config.yaml
dataset: "photos of arthropod specimens (BIOSCAN-5M)"
image_size: 24
arch: "vit"
norm_position: "pre"
head_dim: 64
width: 160
init: "xavier_uniform"
residual_init: "none"
lr: 0.0026
momentum: 0.95
nesterov: true
batch_size: 128
Rows from block 8, named by matrix and row number. Rows with one number belong to one neuron. Each number is 128 + 24 x the weight over its row's rms, rounded and kept within 0 to 255. All counts start at 0. Numbers have three digits each. After the name is the row's rms in percent of the matrix's.
# gate: MLP gate (model.blocks.8.mlp.gate.weight, 416x160), inputs 0-79
# fc1: MLP up (model.blocks.8.mlp.fc1.weight, 416x160), inputs 0-79
# fc2: MLP down (model.blocks.8.mlp.fc2.weight, 160x416, transposed), outputs 0-79
gate.271 073:110073100142149177112136088161091159134132126118114134159097150095171141119164139160162100111091125143116116155124144107126112119099152158104139155121093127134097131108121118075144127140119139121152182141131157137136130122118095117082142105
fc1.271 072:138206123110111103095102139092100161106131134154165129095170169142129112127114139148137150095129146110094088142097179126109137122112134144115133134126149109152142119135135147139175126164122149147130127140115165144082141137143110115124139181
fc2.271 070:168204105123145109164106159114158126116097160138134128123153154124122097145111095134087072090102160110159089118120115158102105151098111147117127109189150157155137151127117120153140159146111137118113118131111142116133111123154132149128124119
gate.272 084:127158143146147174150131132166134124164099116162117167125156131131109081126153120160129125129175098152081126114095161143131104123106155125122097118114156124125137134079162142114160175100140136150134122132156113100132118083100150134114102113
fc1.272 083:107132140095132185174094111175099169109159097185144132133117156159106096190164116115126088108127096105148146129122138195137152098140108115092137134137169105109094121126151158128094128104145127131131080143085089124149131114148139125094172168
fc2.272 077:141183141141109152097083162158161156134192093127109161096085141159178140116133111139160119141093107096131104093139192114154129113139130129113090113140128129133105131105146148127108160115146140169179139114131133170165131124121104128113180151
gate.273 067:133100117165115125135088140082163133157162101147136169166135098085132121097136100141113104099156107091138156137107154140113090137099142143134163076156142135114182120073115126130097122057112122141160150131128148116126156123135148115137128143
fc1.273 069:109118130106131139100123135131119137140135126100100111135139150095089089106145165093189162149171124159116122156135125100152133133170143134127091111125102121112126128161154123160141082204125133097144114110097107114158125126116112131122186104
fc2.273 067:149129123101078129164135116149114141118163150090149150146161129164088146133105106128176158146158150139110100097148139138146140126128117152127131152124120158109067167077110110120117123165130122106107127159103071152126104114081136131163150117
gate.274 089:106126114115167107077099165099126188148114125145101119169101149078092130123159118136143130152102123092130105159150133149134138136124116115126143125138120115096117122154141099119152147136111152104149115150121117124159138137117105111160131137
fc1.274 080:162129107160107144106119097103173123145124146119097136145137147081098132119175107098153126142127118101138156113094104127163104122105141104151132155158153122106108085168124149130123148180096102128156124109127122092129151123116158133178106142
fc2.274 083:116104130122081123160170111154115125123143119104133123133134098145115118153139138123101128139138147148147147072143148132099127126115121102122128107096118135126126148118185102127143095141135134134115121134162130113130049094148131111103156109
gate.275 079:093111147055165114184135132129124135111133143138104076118163118123132107123138091104162135125159117136153129119131157137096144131133110113118189146174142128120122177136140134185115127102200114118099119093119104129143099146127138137103112126
fc1.275 073:127094141137126121128129088108118133097099129120133120145171153115127131124071160150056131142118133116099141126097109129157145152179107139094087120142140089139157128153131136129143121150116145097161153129116103097145184099136103128112097159
fc2.275 075:130106144136149109114103137123132100125113185145078140148152149126131153112140101124183116115106138137105135147113137105143144126136140116151176117153136189114081147120123114121069160131082096135099098127116130154150140142099138121084103153
gate.276 113:131096113147154122112141093117135102113106124101103126104142196176125148105119150109143128163086123075145174112107107139116144109126120146124112188122112123122124080191115152134133115134157122129149095162116151189141121079121152116144146135
fc1.276 109:136134107118149126115120151131122103090151101126161116091137132136151162096154125138150093137114122133133139155127159133089154130134116100141139139096121095135115102179098128149151123078159087150152141137111149124151101094126142125184151091
fc2.276 110:141131110129143146123107115104110116085083126163143105109120095140050127131126125114116088135118155174167140157133091125145142142146120076138134111154121119117136152119109068189158130146133103100124142126123148123113160152129125071092165120
gate.277 084:161141127105096098146104096107161123125106114151156089134143138120143114127152141113177118126106148152131127119125100118124135128143103113117142099154138117079165090117093115150124135117096104089152136169083145106115145142114142129150115123
fc1.277 087:129160105102143123098118118153146084128127131122139092128117140130085071110185168073155170139144097108098086110114181117124112148125126138097122124133118088125141143111149130136132142135128110139155107084107137130132174115124122092118084108
fc2.277 078:092118138088122112146124141121142105124170119152093110092123124147100126131145098127110156143127143129111128141101122127083145110169130107149150123108107174135126169187144150115111115114137160105084114168148148084105122123155133102126142120
gate.278 099:143166122133135104130123119119129102110152155065141129094112164068143114134143127123155156149117144130138177129122133107100160136161113153105123100136142140123120134082132141132129158146116127140135137176120078143123139151123125161071152112
fc1.278 098:143097089085116171123134125118149189136150124144129107138122146124131114127126146146113134123167154144132095127146166126158068134192123158160097160109077156146138093113071126152152085124152129120127159116144122164134115143126166139125092130
fc2.278 095:078139151095141078134142160124124127135139137152136136127152132104096115098157109117122176139141135145172155118130088151117113146111105122138141079145081155152147086160149140143129183145121139163151106133129132130099127122104123110081117168
gate.279 112:105135167111172149175136148094090158123118124128099143154108136108153128224075150133112116143106149143114128152146151112092141120126115154173109110105099137152159120108132131119066135153109166143168103110155115147130124144119114153092124127
fc1.279 100:092123113128109186108117124110101095125086106153070134115134124138131143123138117161069136157140123130128073163109124130142108173150202142145147146125114132125141156165131138123101130126093117124098138122118141120135153110108134173143142143
fc2.279 104:146165134113138139102071128133145133155159096115128095125146101150127161124086149157120164109117128108123141109170111143171124152138118154159110142107105113138108107170167107127136137109113150130094125145133146126166181137161127143156126111
gate.280 086:156151100162140129164134111140141115100137130123126114134122141102118127110113140103133145154088169123104155157150147087107117113060159134093088118145119106118138137135128137123136130117148096140146122166088127160122105176078112148151140129
fc1.280 092:130091128099150128160155189139125103162124124114156139110134123124191101146161139152129069104108112185151084121128104124134136113135128137101158088137147126138117101099114140114125129120124160148115147134134104114123087142092173149128101102
fc2.280 084:142096115153113082139111134126134109128118121153132137144101140154152133085130161098167150172156133082111157187119116126184148164132124137144106175155103133112155094123118154119125092124142108171124131112113126091128077138078120125099153142
gate.281 119:111156099151125107104098119140094108097124089108177114141105130103134102184173157129119112138103141105134120134120134133134132105123168118087145083072146118152166123103104130176103120117146140150150089099127184153141149128131121117109148152
fc1.281 106:146061160116101143172093130126127115138097133161071119137137121143150116122114129128115144196124145161084149146148114117097163146103125152123184178158136104111129165165105135133134128116094112156156085148125098161131149176104104153134140111
fc2.281 113:157138138112149135162116185106071114119123104127124141110143152137129069154090150157132118108102136115129105086125176162131145129111106128126116148126101133159125137125129120085089128059127099156144130088131127105114141134107113084116169133
gate.282 127:138136103141165118134135127108167082172120129172121085144150131170174107119118131101120167144149143128103122113150155150120131130153106136128173116076120087173082117096114137126138152152129107134165135128126148181079108141153151127112158168
fc1.282 117:150156119138122125116145133140140134152130135105140055097118177097104108157121147125130070135146147137086113150129149079091154148144110148106096126147102146109107116152108105103119169142151159178131136112149145130128084156139155129120145113
fc2.282 133:138131093103111144141096132145164075131113126106142182150157092130103108149146134117130106149129104097093163094106174155096143151114109122119146091107161134133129115117098122136143149115143144118086144122141145105172134099120112090139178136
gate.283 124:109144161158149146167167114124153114114145116128086100142129137140124139163140113116168120110126152153132103151110107142127117138129126137147068122144110142143137118135146144134121142093131103094146173078097135144121148140139110126170109117
fc1.283 120:135113104137100115115140116139113086158118110125163096138098113131132106164112149184119145137132098106151097143094159141124109121118154120163104095076125124182130154148136148130128100153117104136124133136185111104098120147148149140128128110
fc2.283 119:108121134105111140102133136129130126130128112148122171123105119192113133156125127140123120096135113151147099170124153129156123106112160115115131120170104137140165101156110178090162128108135118079131154120139108103083116115111160166107146118
gate.284 085:100149098124123163149138133116148135113155099162091119110127141121127151186109128085130129117128146115067113134169161151087133112155090118167110128125159175123114130091169083144111095161140164165110122133139123152102136119149144060133118138
fc1.284 087:077179120143119138152147146116125160119145121118107110115085095149106110171078124103123152074143123119122133112153178111130152098127094128145106118092158141123167151071122114134111044149117186169116134125145154131139101099124086119147139167
fc2.284 085:111113125156130175172144142110100160080070097110114121138115090094124088115198137174169117165129129110181115099118141110118132095153149127076176111126163121089123154140166164153099120121142109096098183109162115126131122147127108133086104130
gate.285 082:111139116161097101164123128151148145103114159160130097117130159088154116099117144147132092119125158142136129143122091131078134126140162208139122163078151102121101160114132144099163145143069123150154143148113095119125096142135158126138130136
fc1.285 077:139151085151104120122108143162136124105104124134122138152126140143109107143103115081170088141134119153128125147133096129075149130126173130159139129087160116130113141096113110135098128118065149159122120150153067134161116125125180120126093098
fc2.285 084:118116117123123124153143142159154140094103159136124159140144105125163133112159130091165143130136093136108140124152145113121183097115129169080099114092159120080099118092127088094102171132119084120159111131081094170159109131146116151116109152
gate.286 098:122147168129137104141194141154087103117139126125125100092125176106105126136121128130108111119097168160128162116112113143085134112123108163139144129143121098125125127149130154115131091183123143177135141104144122125124132104114145081128142134
fc1.286 097:144171120119109128110152117142136147100150128133132165099122117113084139147144148126077137090124125129138155151130133099112178096085127165127083143153123154211124110181095081155125089131097108111157090121155143139128111127155128124113111117
fc2.286 097:112102113126113125165185112125097121105094150141110118120122167082133123119126134116106126147121174089130097130159122102152159130096101138162107122109136140097111094120138154110130158141118139145124097146133100069132135105155123130141139143
gate.287 079:164176144136105150167129130105142121133130106105105118101136145154142169134100160138169139134155112142103132134139144145134106114128122109143138151120120077113115146113139109163143066104077151150137087160131091110122140116174124154090120159
fc1.287 084:135147082107156163152128105137092095154125080107121096149136115112148109123117213138138128110170146133095104146089162134123161119118150121153107167138123126122123125116154089108099131125134123152116127124136094135129129162122076119136091127
fc2.287 084:106137114127109114117127127133155113112174117095128134136132113147112109121153105087110132112086086139158127133153119113130126117078146110129054119125153137133144133121142121119119166132132111160119134141129117126105076149124182132140169106
gate.288 100:153088099125129110116086097147120160128135107111162187092140143117113100120138138130120107159166109134109137155100162099148148122102136126115155142081135117142177124159149143113063178122157134108112109126156147104126125100091102142099143145
fc1.288 105:135108130151121156122110167146149122131160142161171096108157112137118153156111163105103161118129171160148127158123127155160131097081152172118117123115112135139113136160136147109179117098162107155126115087107105139115151107095123116134089115
fc2.288 100:110097139114121139134120152147137100117154146093123091176117149099180141120110111123139142134097117132120165164125151157125157127151153131131135088102104149119129124111136159113144131133137112147135127109123121129121137083111146108084136162
gate.289 090:167141139096144123097103107105119112131159135113153161113129133114121137103135136103150095123110102135102149207091128105144148113130113200144137113159165140101127168136172109141124149119077096110127162131102125143152109155140112128138134149
fc1.289 089:102142146147159105157137121138173141113130142146196122109159116157111120120116132110120146119148119173135132117131127153137142121118103121113125151124127077123127154109095124160103123128116141134098152112150137106093089129115126141114157123
fc2.289 091:113113116151139120109148156137107134117142131110159109124124136115120122146117091162121153145111108141166122136133127111086167136173109131124138180118150106143135114102106106134137160117098152111114127114171127100149120088121099168115103101
gate.290 094:127101129084154145153125137092140081151147079121142145141101131141114123106131145123141137119096124126155126150168120150119098109149123100172169138098123143128136115134130101149119145123152083096110110141110113108128116128130138138095120129
fc1.290 099:161147135111132113149080169119110114090133112127150138160117082126110136107107127146173143117137112115086115112130175119173114148127145137158102140159122159105097154163121145158107152076130111168140154124146135141105121104117133118170114142
fc2.290 098:143118127112156126093117145092127150114078123135096114112131113137135084117128148161118113135138111153115150142123092112126148142100141082106129176051133089107117106162112132145130119101117156100150147093104136118126137155100121138102108150
gate.291 082:083149132134190119128116133159092106073116115149101116141142093126129159099118096133132096170123173113147102189154136152101130104105111157131141140121148127127148180129142131164095135132122117126130067080132145169143139138117131124114144168
fc1.291 082:134121140123137142136173091170096145145095125144107126089135091104157132120112128130114129138111118105081131113148156139120091113108089105118081154110119100123145148151130147147132130131147106143137098160140106158125124121140107174155096118
fc2.291 085:150129148176154106167127179154133163114085111108153133166140136156134106184155124087147157150112112109110133129110172181111132178171123107150124173156131094108116136126120078104126126180116119129138132138069114150122159155090081095102117121
gate.292 083:143121128133117133101122151087108145145109150112173154102085156156094132125115127078090168125140126121154131153159056147107132136104084130136144160177137088125142077106129164101180127114101143162149109136123156099132091178125095108139138135
fc1.292 083:117131106145142129108117106130108158119097139141103130160142083140111151109157173175120116156097109129126078102116127156093090156139112121146136146169174087112145139088153135169122125089138085155122134130123063116086151107095158090129101151
fc2.292 084:112109113159127126185161120144100149110122124099151114150104085141122127126122094083119141115147113129131163090128132176104128121136115136157135135117162151079136143063147093144110089110139180123114101165127087087099148102154114170158139104
gate.293 089:112113136124164148088147122124134139091131125104079145122112130098123141110127120119118132104149131134108150144144161147137109118128111165124170145145113111111148148138115149116149149133127114164101097107127133145141121110175174137112079167
fc1.293 101:090104166099126124146115098125125105122154139125128087133117130148147174128112138125092117111094160133142124134173097095093151159131119093111140152093140156138157088121129122144122115119106108133087149147174184139126119131133123106127117100
fc2.293 100:130104091124179142108099128119124136105164142140123091081128088083133114107084134130090146168139119129160115190114147130143132109135130129100136100148116150114141092098079173125144148120174116124122183110114129120140126140130173089129102146
gate.294 096:127106161098187124131122115126145113135129139132114150124136088144147133138105110142160093081120173140153162194111117142099157114150123125130137138127153134073115182125128095164144077118127088133103131121136124111101126117135091088128099130
fc1.294 099:137126115133138119103102102141174164136137151155159134157097124118139183115127164127175135107102101143126140073129137118130144149090145164140172114171138110061148148130133153177136156109090149115142094143122135141130119105144093094100118158
fc2.294 097:127136112081121118152111120137138153174135083110094105138110116103103148138091185157158124169105116140136100123144131151169118106160109137149130129144122166119147101105130092162158122141141140151128153108082125132150128076141121129164092107
gate.295 105:126138184152121155157152073139162147130140107154147124131140099111133134124067119126104132132104126155116098112113085136106134097113136155131138121163104112156154115128128091121133178149108145062159105113119117163134151149138103162133075119
fc1.295 114:109162097117106090087091169140109103139125187097089089111108117140142170126151189124150165139109110108131120129115134059112108133169105106131153122138138138113117120161132116110131143155128128080088100159147117094118122114156163091150141107
fc2.295 106:119132150108132170127117142093148148122119062142146127138112133147142136085142119124109108149137153119143158105161132138139122162097100178115115142134128140111157112138157155147086101143132105104099113141126151137112123148138094151127153094
gate.296 089:109119121123123109146172130151128107103155126161108168128168142099132113106146094117148101148100142134127104084091179112108113113155111114138114126108115113139154156155086155055143150141172197117119148112119172140119133102132161114091156106
fc1.296 094:133162102172123069147158111110151106134137138152096167128147148118091090120141102136121111166116161170158133126117159158115151120166116138130170133112141086160161140136080109077150166120158087125142127106106162109110153114150128129126124119
fc2.296 099:095135158092110140102101151128135106147114114173090142121124134127104117095117103148103149081137150150089118102175124144142142155093130143155120141095160131160134166090140119152123145136139171140154095178134135139098110141157145144134158135
gate.297 121:130084162149140119155161151105086108124155146131163084129151124166129152140132104083132159105141124137090119123097144098143141123146134122130113150131101140169123122123156140154158168137149127112119127095163110125116175132116114146160112136
fc1.297 126:096104142164110134150128147083163093131151104127140134152094128133140135160122128137063144073152135142138068094150126140128141113116149086123131142117110139125126132156148077123127179185119121150104149093106066121110115110149081136139169109
fc2.297 134:177155144148117148118149101194119097131109122138128104117143095105107116069149120161165151143133162095102145140127109118121109138152114161088094124124143111098164125132130127152154117142115177091181091153129154089111127106109151112076132126
gate.298 123:098084118136134127123148134155105156098127113172168128149128162133148167098166110145126099101144158149130095146158193147103118167092107148133143116145111092166107128169122116110128155107136146098102092124136128139111137138168145134149128120
fc1.298 111:141144116100104186118144114085153109097130105147155130083132098134149102154180157133122125160117150155115108123109137117106153095120167142141150130121098144153061129085113131139164136133164095123166129125156140126127144128137118091170115143
fc2.298 116:125103093136125141121120149161161142164131150151147123119137175114080155128126157133090119104080179185108114106108145119129120121113119100144144105118113159135159145134161104136110179123115139120134131127153109090126180067120150144137155128
gate.299 110:127133095113143138110159091126144152125130094151096146176148125120141103148087148120142172123159079089133137136130121122125134135141104106122127098182115113159118114134167133122106180157094076074126166108135156110118172159135086090102136132
fc1.299 107:108132134137160111081097149121124128126095143135146146106125083111134152106160121105117126159114115123158128130115146162070105116129147154156119097095136095137116146117122129119161085099136129148106100109120107118163102114130159127157150121
fc2.299 111:126130073124142081152184169144158106148129146100097099086124111150086111096124151141140131119155142148095145131115119128141132179130143143121114130136152162144134146093100125138095138109162089092121134123146085155116114123131133163152131112
gate.300 080:128145118155139140096141129090103153106140125139132122157114129119136150144141117131165128144128164145132121153113135101126132140096147082140105115109172145090126114099148119177099112183100145094132154116094126128130155133128132091117128079
fc1.300 075:115106115132108151166115107150158110126160143107105147090150100135149127148109085128112124119139123079140152080121112121075111140148103133124126150120094129128109104172147138120172127141176138147167109102132144096160106105088083176071100125
fc2.300 084:128159180129125150168141134135055122095091102128095117146086138104139121121133130109105157100155126137133165147131122072170097126148121116137138144173095135132144147147160123112141196102108124078139133159137141116112098143099117100157100112
gate.301 042:112127119161078108128134120113129133114125146098132116123099157173113120132141129133151127137133160139079172149168128130157131135172108088131105101139153108128172127165127090155169124115096135179164109115153095109122144119104107138129134133
fc1.301 046:085151138116148090142167074093110119097141151129137149116143135118127098095175152114157123135153164137095157143109166142121120068126135179170130080122122112132132120159123105118143152135103117130142138096109135102139119123131109129116136132
fc2.301 044:133104100082085130132108121120088134148108068114171138123174114127118172131141122163165126145128174127149096131152114161116127151123128133136113112140135110123126137121150106166162091147153109092095118119124144143085095111122106148141098124
gate.302 117:133150094119132106078121124124149182132130125099134147113136085113173102153127135099135140118119157120182124164168119127121094103100137139142153112107082122147162089121161150129138119150139122130081083109164097121133101108134072133146141109
fc1.302 111:127144109187114121126114068111126162120175140107142137115112119086114145118115125112113140109110139115149111110162174082125166105082137109147143174127098119159093099127146142122152104152118204133109127095118149146108121111135119124095149072
fc2.302 111:118132104113122120130080076136116117164079119136125167124080156150080151086112180143168165124108126178158085101129113108144165090111089084119143135136139140116122120098147145121104130151119122097105082148126139130107105149145126110154194111
gate.303 055:108117155096131157120107088118115132127119091097119136154117138135133119099076125140137138146087127121129100126126123108112127112126131176139128178148165152096126161135104149140142074139117110113098094122151133124130169102102128157138127096
fc1.303 054:150160101112126108116133148142090105128109170128123147100129135137068097116160166098134114120146101102108067175109146146169105101106118103157119078110117113163106138123148107083152172136116132089156124172083125185149128122135124150086159144
fc2.303 053:153133131148157120175129117138162145122111080089157155122094146103153113131100170097122129156116159145126139135146092127085156113138107147167096161118131153091138134135120134128164119081136083141149125111150087093145145108095107121113163132
gate.304 120:105129116130134163141127143150088094122110128126110133085136115131113120151143149133108169098143150097140127121103120170101139135115152170133145144137134135103141129184053145153120156086129119148145097117119123141123130152125154155157173122
fc1.304 115:121143131151146122115118096134142115154089167075170111109116144137180124117124158123113127113125140145142149144106111157155130117114099126159126122143110137111093119115139113112143145094118118165157133131129074127132093145106104106137163127
fc2.304 111:142169095134129124184118136137141129156159136122157054123152117069092120097149139098125156069131140113123111127115167154122127128129085136146108088148114093114107103112133130116139112133125150158136113099116133118134143136137127130143130164
gate.305 115:103169094132129132129109141184152144106127164139119132112167162184156101087121101096169096148099113083086142128107168130120167131134135123131146145119115131129120171101137149154139122148152135094103141117115125163094089153126112108130133126
fc1.305 115:129093146153119153142105139143122076116127101138093141160103136081138118154153134101116084074168185097119106127148137118139128094113146135151155143115113106129125135118129149073141131129100139101135126135145127141124120120111186098139174136
fc2.305 116:146099113102158126134173108114105139105133141164154075108115088156142136154116092121105098114115122116152216114140082114147119140121093125145122131148154123136165111093132112176142116158096148140132105119157157115130112114142136189142116125
gate.306 080:139145096068090136102164160156149143135120123132137151138090115133134115141122114173167139115097115126130106140110161118180160125104135120104097154109093138148133120152131129129151158146133136130136160144149178179093134128106110117109078110
fc1.306 082:131134128159162144084169138113116145091118171115145094143150122114126148140156112120124082097068142082124106122100100121157138159155114156133137151102126138122134161112113142107113133140156101117155142118151119110157155117124110182116117119
fc2.306 088:154124109161144112139144131141175153119157095132156139099128110118147132122118131119113147107124115128108122129133077122162136111107150123142115127121114136136125112154122191134141093077139142121125105124113059123108136098148145167142147099
gate.307 120:103140112090122159141124145126152104059125107156165049107109144122156121110142138112141088134142126099112111151127123095159133164126122168164150105121171149146130158127122106084145107114165134117154142161136148154086153150142136125146154175
fc1.307 113:134068143147126143149111122094117099159099094148129143139160148145160135153135141119129126106168130142131114109103115120116134108164153107126132150105134109156134115105076169124155099132113122131128115167145132138135120110091156153179135148
fc2.307 111:181165120145130145115082094102104154135095140113124149157124091151106110115146115124125183150124161110130149153124171110143146132126150089113117166126147110138120144115171137138129091150088126110140125153109115122155106124144110118119130090
gate.308 112:134173113101162122105124103104184181140111111087141117095135147131139114142136104064104085118136111164155125136173113166120150136159121128130161084116154152137115094135097125114132111106084138135101129104116137108090150166157152078103169055
fc1.308 116:135144087133143154134106117118124115162140128111113156118140135112133102066108144119150136105098137092124134114135111137097128185129116143113111125121078125104135160161131152150139102157159135103151136137139117134139113158094092097162061110
fc2.308 118:126132138137097123118171108176117173133122166156127121128150112127142119109117143108096105131144166135154131118158121077174161126158134107171123173129112118132120156134076066126104120080166160145106120141119133107159119106130133174121145153
gate.309 092:144106145185127088136111138119192158125152145138125137106150147163113147132098125128160158118134140143130104132141125146112120129136167125086139066137147086138129136165121141096175079060130146115139153122152132127136107142108128159105113127
fc1.309 099:139158136145134108117103122122122177175111148112113165139138161160157124066139169124159147137117106119134104097160134126141143108175073175098163113151139089166145170114150122090143119098196120159123128141134155129093140140141121148125142174
fc2.309 094:126082113111099148147086107091153150073136145174188129140129095115123099132089129085147090122121132165149144130132118133103131073128133136118143124092153123151104116134133139113148164086142110092167141158170119161149098144131135132091157173
gate.310 106:125115134092117126115100113138151133129140129101107138163086188160116143127124180136111096123145152058132155108084137101146144137107144124121111147146137084153162141067117156131145125109120181098134124122140170166100160144111108131105139140
fc1.310 107:151147121142168110124085096164112131135112136142138116135120135120170150090156096136134133126149137110181157137178151116134098104120183156087102124062125104130104115103135160130152122146076134133091113063162088102139123136138150106123125112
fc2.310 105:117124156115122100105123165103127125138140133143142117147116098087111112119165131146073070130156119121120132141106134144175124171142126143135114149153129172137133164115089149135149074090153177143135100160153141159082088122153081119142138138
gate.311 108:165096156086112066139120152097106143165137125147150176145136151110137141121128131116112111111154118107108135155105137186132074115119116144117128153166103160151105088148094159155142121153132131174106113129127118121136162124135131151107104151
fc1.311 106:110135130152154151120138151168158087116117149107093070137118143142114168106132121106135150105117120144123074148168164097137156111133126139139134135121121094142179100145131078123117148112104104141153093151131171134120112150133143093148140108
fc2.311 121:108113129082164155148134158147142130113127112115149098141174120141135139112132121085103161093123142145132146109125143151125110171164127115096129168128117096097082149132177115170119084139159100129183142114135170109121137162144138098113119134
gate.312 113:125134127097131165121130094080144084137110137153143157125163107141141154085130167121125103108134111098096085128097121171119167136146123137159108126130105130182151134108129144121089092144146126144131146120107156116102130096158143120120123117
fc1.312 118:129153101095108154105135098097124172116192138200136155158115146144152131137133151113166156146079097160115130111140131097162106114155121110117149129102115145068109136131131130167128112121097149126144121137178118106132113094133123136137146137
fc2.312 116:060130092134103118140135119118125162133166108127144095096138166117144119132137091081133192166148078147137100119104137108106118144097114090103160128133117126127139124165132143111099135126118142118119148159139136101153142143158116117158130143
gate.313 083:128106070136077181126117092100125148124153151126145118144145136141175101155113137141138116124114143104132124090140138085091100121147127144140089123135133157158147142175161136144089121127091141151137093146128105121123137091118115093155106189
fc1.313 089:101128102168127139148166134091121178116144089126154115102090156162156122094147138147155157131140133138134172139164146134130135117127139116145112112122120151109144173137162130123109155134145140133113128111099120097121119107114088087140131149
fc2.313 079:112148143147122147149112149172119109089129104114082167119149122103056140091113166155179129123117123122179155120104137129111150137114128139143138130115152139121123114150141108143093123101159121138125158130167124111119148112102111099103143143
gate.314 099:128121143101104078115092106123148156191133104078119146115112128124143106090127132150145182173109125109133131108122110152158115114101118109131134117141127137132110122117118182115165153046115139127149115122166111147116103149142117145112111110
fc1.314 097:126129125174110119136156094128101132144153196083096104129152098078183110144113115122142104138142135159153138140089101147103173142125161102127139089146124184109108136118117135136110165119147136155096120091125137129144173152127104114068152130
fc2.314 093:111157085125152118102102116105109121129109117078084133119114110115122150104127115128159101129131117159138134087133161121121105150164137076118117124079149091110147136113171117103111138124104099102103124132094107133126091160198137112161081065
gate.315 090:121119123108118076087136162091124170106128145120133120114166114131110134087130127070135143144090149152117109151162162133126124125125092116136144138135123131115143125118153107100103150137100153087129152167107127082128096105165110151118138137
fc1.315 095:153128135129154140136177059162168084124128081135117147081114148126125119128073127108087108125125154138151124103129118114136088156131150143130130106105113133172142120116134142136137112123139135095122131094118112197122128110124092118135092132
fc2.315 084:140117122117138167142098102138156155198121108101115145098116131083139127107119086103111103103134134132111166162159139155103089123124092137113161125149138149161137107127145123085132127141082115135128101135182130130082113103172138152102117108
gate.316 081:151116112126162101168111099076142149119085142140150140163156097130113113108122109154143163173131103127093101103105119124153145107121147114133146079183130125130112131137147141118118135104175130144108141177133141154097143091133169181152136120
fc1.316 081:127160154123130083103134113135087127134114129143121136093117125058126139121121113147158146110121148178127128122099105100113121189097158159097098127108118128118120133114135129102111162150097147097116119095097091143146135155089108095162154105
fc2.316 076:120133119079138107132148099117178124116132120126166149128116103135121142179146155156213179093137144102130147118134169156151102132105075147118118096153109104149142151131121089120111143120127076155118121116135099139114139123160149135148141153
gate.317 123:100175118144120116138182150086193102111120141121133118104127119172143146090159155172110117113120162125139122119093110110100141110125123101136131103106147124107089138096114132080116165116152144122111153148150147118088095136140112123149137147
fc1.317 131:095083111131131087135104094132089121094180202155126160166128120116122160114094138122132165146166145126133136128117163136143126097097133133188140142126099134126145119126134089118149085131155151134132108122070137129149110111095126158132121139
fc2.317 125:120136121126142138124151151116151154110152141138138105127150111129138101139097143103085161144139117164058119113139136122113093177152152165104102120155136137150132180149112123095114141138055161085136135093102126152104135152151135115118188144
gate.318 129:109145142116134120150109118120178144147155138133116128155147113114160131117106162113133088142074131089113194125102138147091139130110085150143104105099120110139184163167133146065157130149129148120127116169113143156142086124119101076168154148
fc1.318 118:113068149094127133116113150123111163119140134098101134096165140109120119101166112129123153179135175114143126140144110146166127085122128124156145125122133123097114093107133113118129132113131101098140161078134094129129142136127107097158112144
fc2.318 129:105093098164111142134111157117128137135142094105162082124115086102137165144136092154152107112181116099136199112092122133132119114115149112126147148130117116121134166138143099141141167128116103149136105102131163148146160127125120155138147174
gate.319 097:143114129104137132145137096113117108182131078109161123132159130135157110159094150125170119135137122131090081147073114122110133144111095147109080120117113134146183144128104152107123091102134119149145132129146136131114094142163121129097116133
fc1.319 092:131149175146137158096142108129145123116135110077117139173126139127120154123118136094116142090110104106132113153132132108079167120116089138115142098132145119139119121140129137147153136147103113119138129115143167092115164154134147081125151117
fc2.319 089:092168134112130146130140117107140167126147173140096125106086155142136142129183096141127127103132130144139112130059094165139134123148135108136120101088092090126138135123114092130111099156094117183128115117114123127133174138129099186139134100
gate.320 083:156142163159116153092138102105130121138099146114097132121109178144161096099096084119175149121102109099114111126140126140136105121171124101099148105130183174146112114154116145151176115085177113154119120173084139134134109092148187131138142102
fc1.320 079:092131111079138080175105180121121132090135095132170138134136113165112154119127144143145095086130120152118132154083095092073146136125097089107153138145146084102118144111112154133086165135110141130130149107139102132146134168095106101155127134
fc2.320 084:108120128122128114177094130118126132095130150109117126087124136172135177102135165117142134114162075133140171112120193113148118144102136135092142101126093136135118155122177135122132135138121130127100110169156109172150107189096133135149097142
gate.321 120:112127137110130121121191139145115103102168135165085140119114175144109139135134136087141119117097100169129156135122115074079158109119151169121137111115129146132119123077142122118162126157125157107153116102172133103108140135123121145133151153
fc1.321 114:102145176119132144129110126118137151109130126129115166096109133109110094127181068111112142135112137162133188152098127106114116115069153138098106110143138127105144149138154102132112140146116124112152140112127123088119139108133099152142132182
fc2.321 122:118093105078134130139149101178078150128109128144081112138120129133113124113077157137122095131161108119163159183105149150103150142126114161167105122150111136097113120134178111113136127128094158138131113125183163108089105113139126097162116154
gate.322 097:137159153124143155117137135072151148139125135151093093110140121134149112096174143121115141154096139117140147129126150155105160125141170132106140145119165147089093153161125121131088115149097156166142139103134140154152135131166101110146103152
fc1.322 096:147097136068121165173142129111108128133167131107077156129127127131147129092122130125112125110083150153116123150187164125067154109122171133136100135147137142112150159139176146119171153099083119167111123121130111124125138102136109124153127122
fc2.322 101:096151110127088127151132127125146135102127121143166184142146108143122145100146148147161111144110081127146140114133119143133137152100135100167108113126118129122119148098112141190137139133131106135081162172131088187093125082131101140152172162
gate.323 111:121178131132132116160170124109107107144165136113104126132103173124131095128110118148076142110128191144115159105121130170106119108160095127130136142150138156120102113107152115112147145136123152109183111135166120114152137171122202135117147119
fc1.323 108:151141102115134165150125126149111124131171134115128154117137146092165136166117164139072148118159136135126109119091130109060146156120110087125103127128130135160137135156119144113142089146103143142151172094143137147146086123089179134120080173
fc2.323 109:144147140077098121140176107109117088125144127165168129130092148117145101126151124110160132125147096115147113135146138123109137100119135117135120105149152149116136139082152169133089104136172116128158137132106143138115149119138143162140116108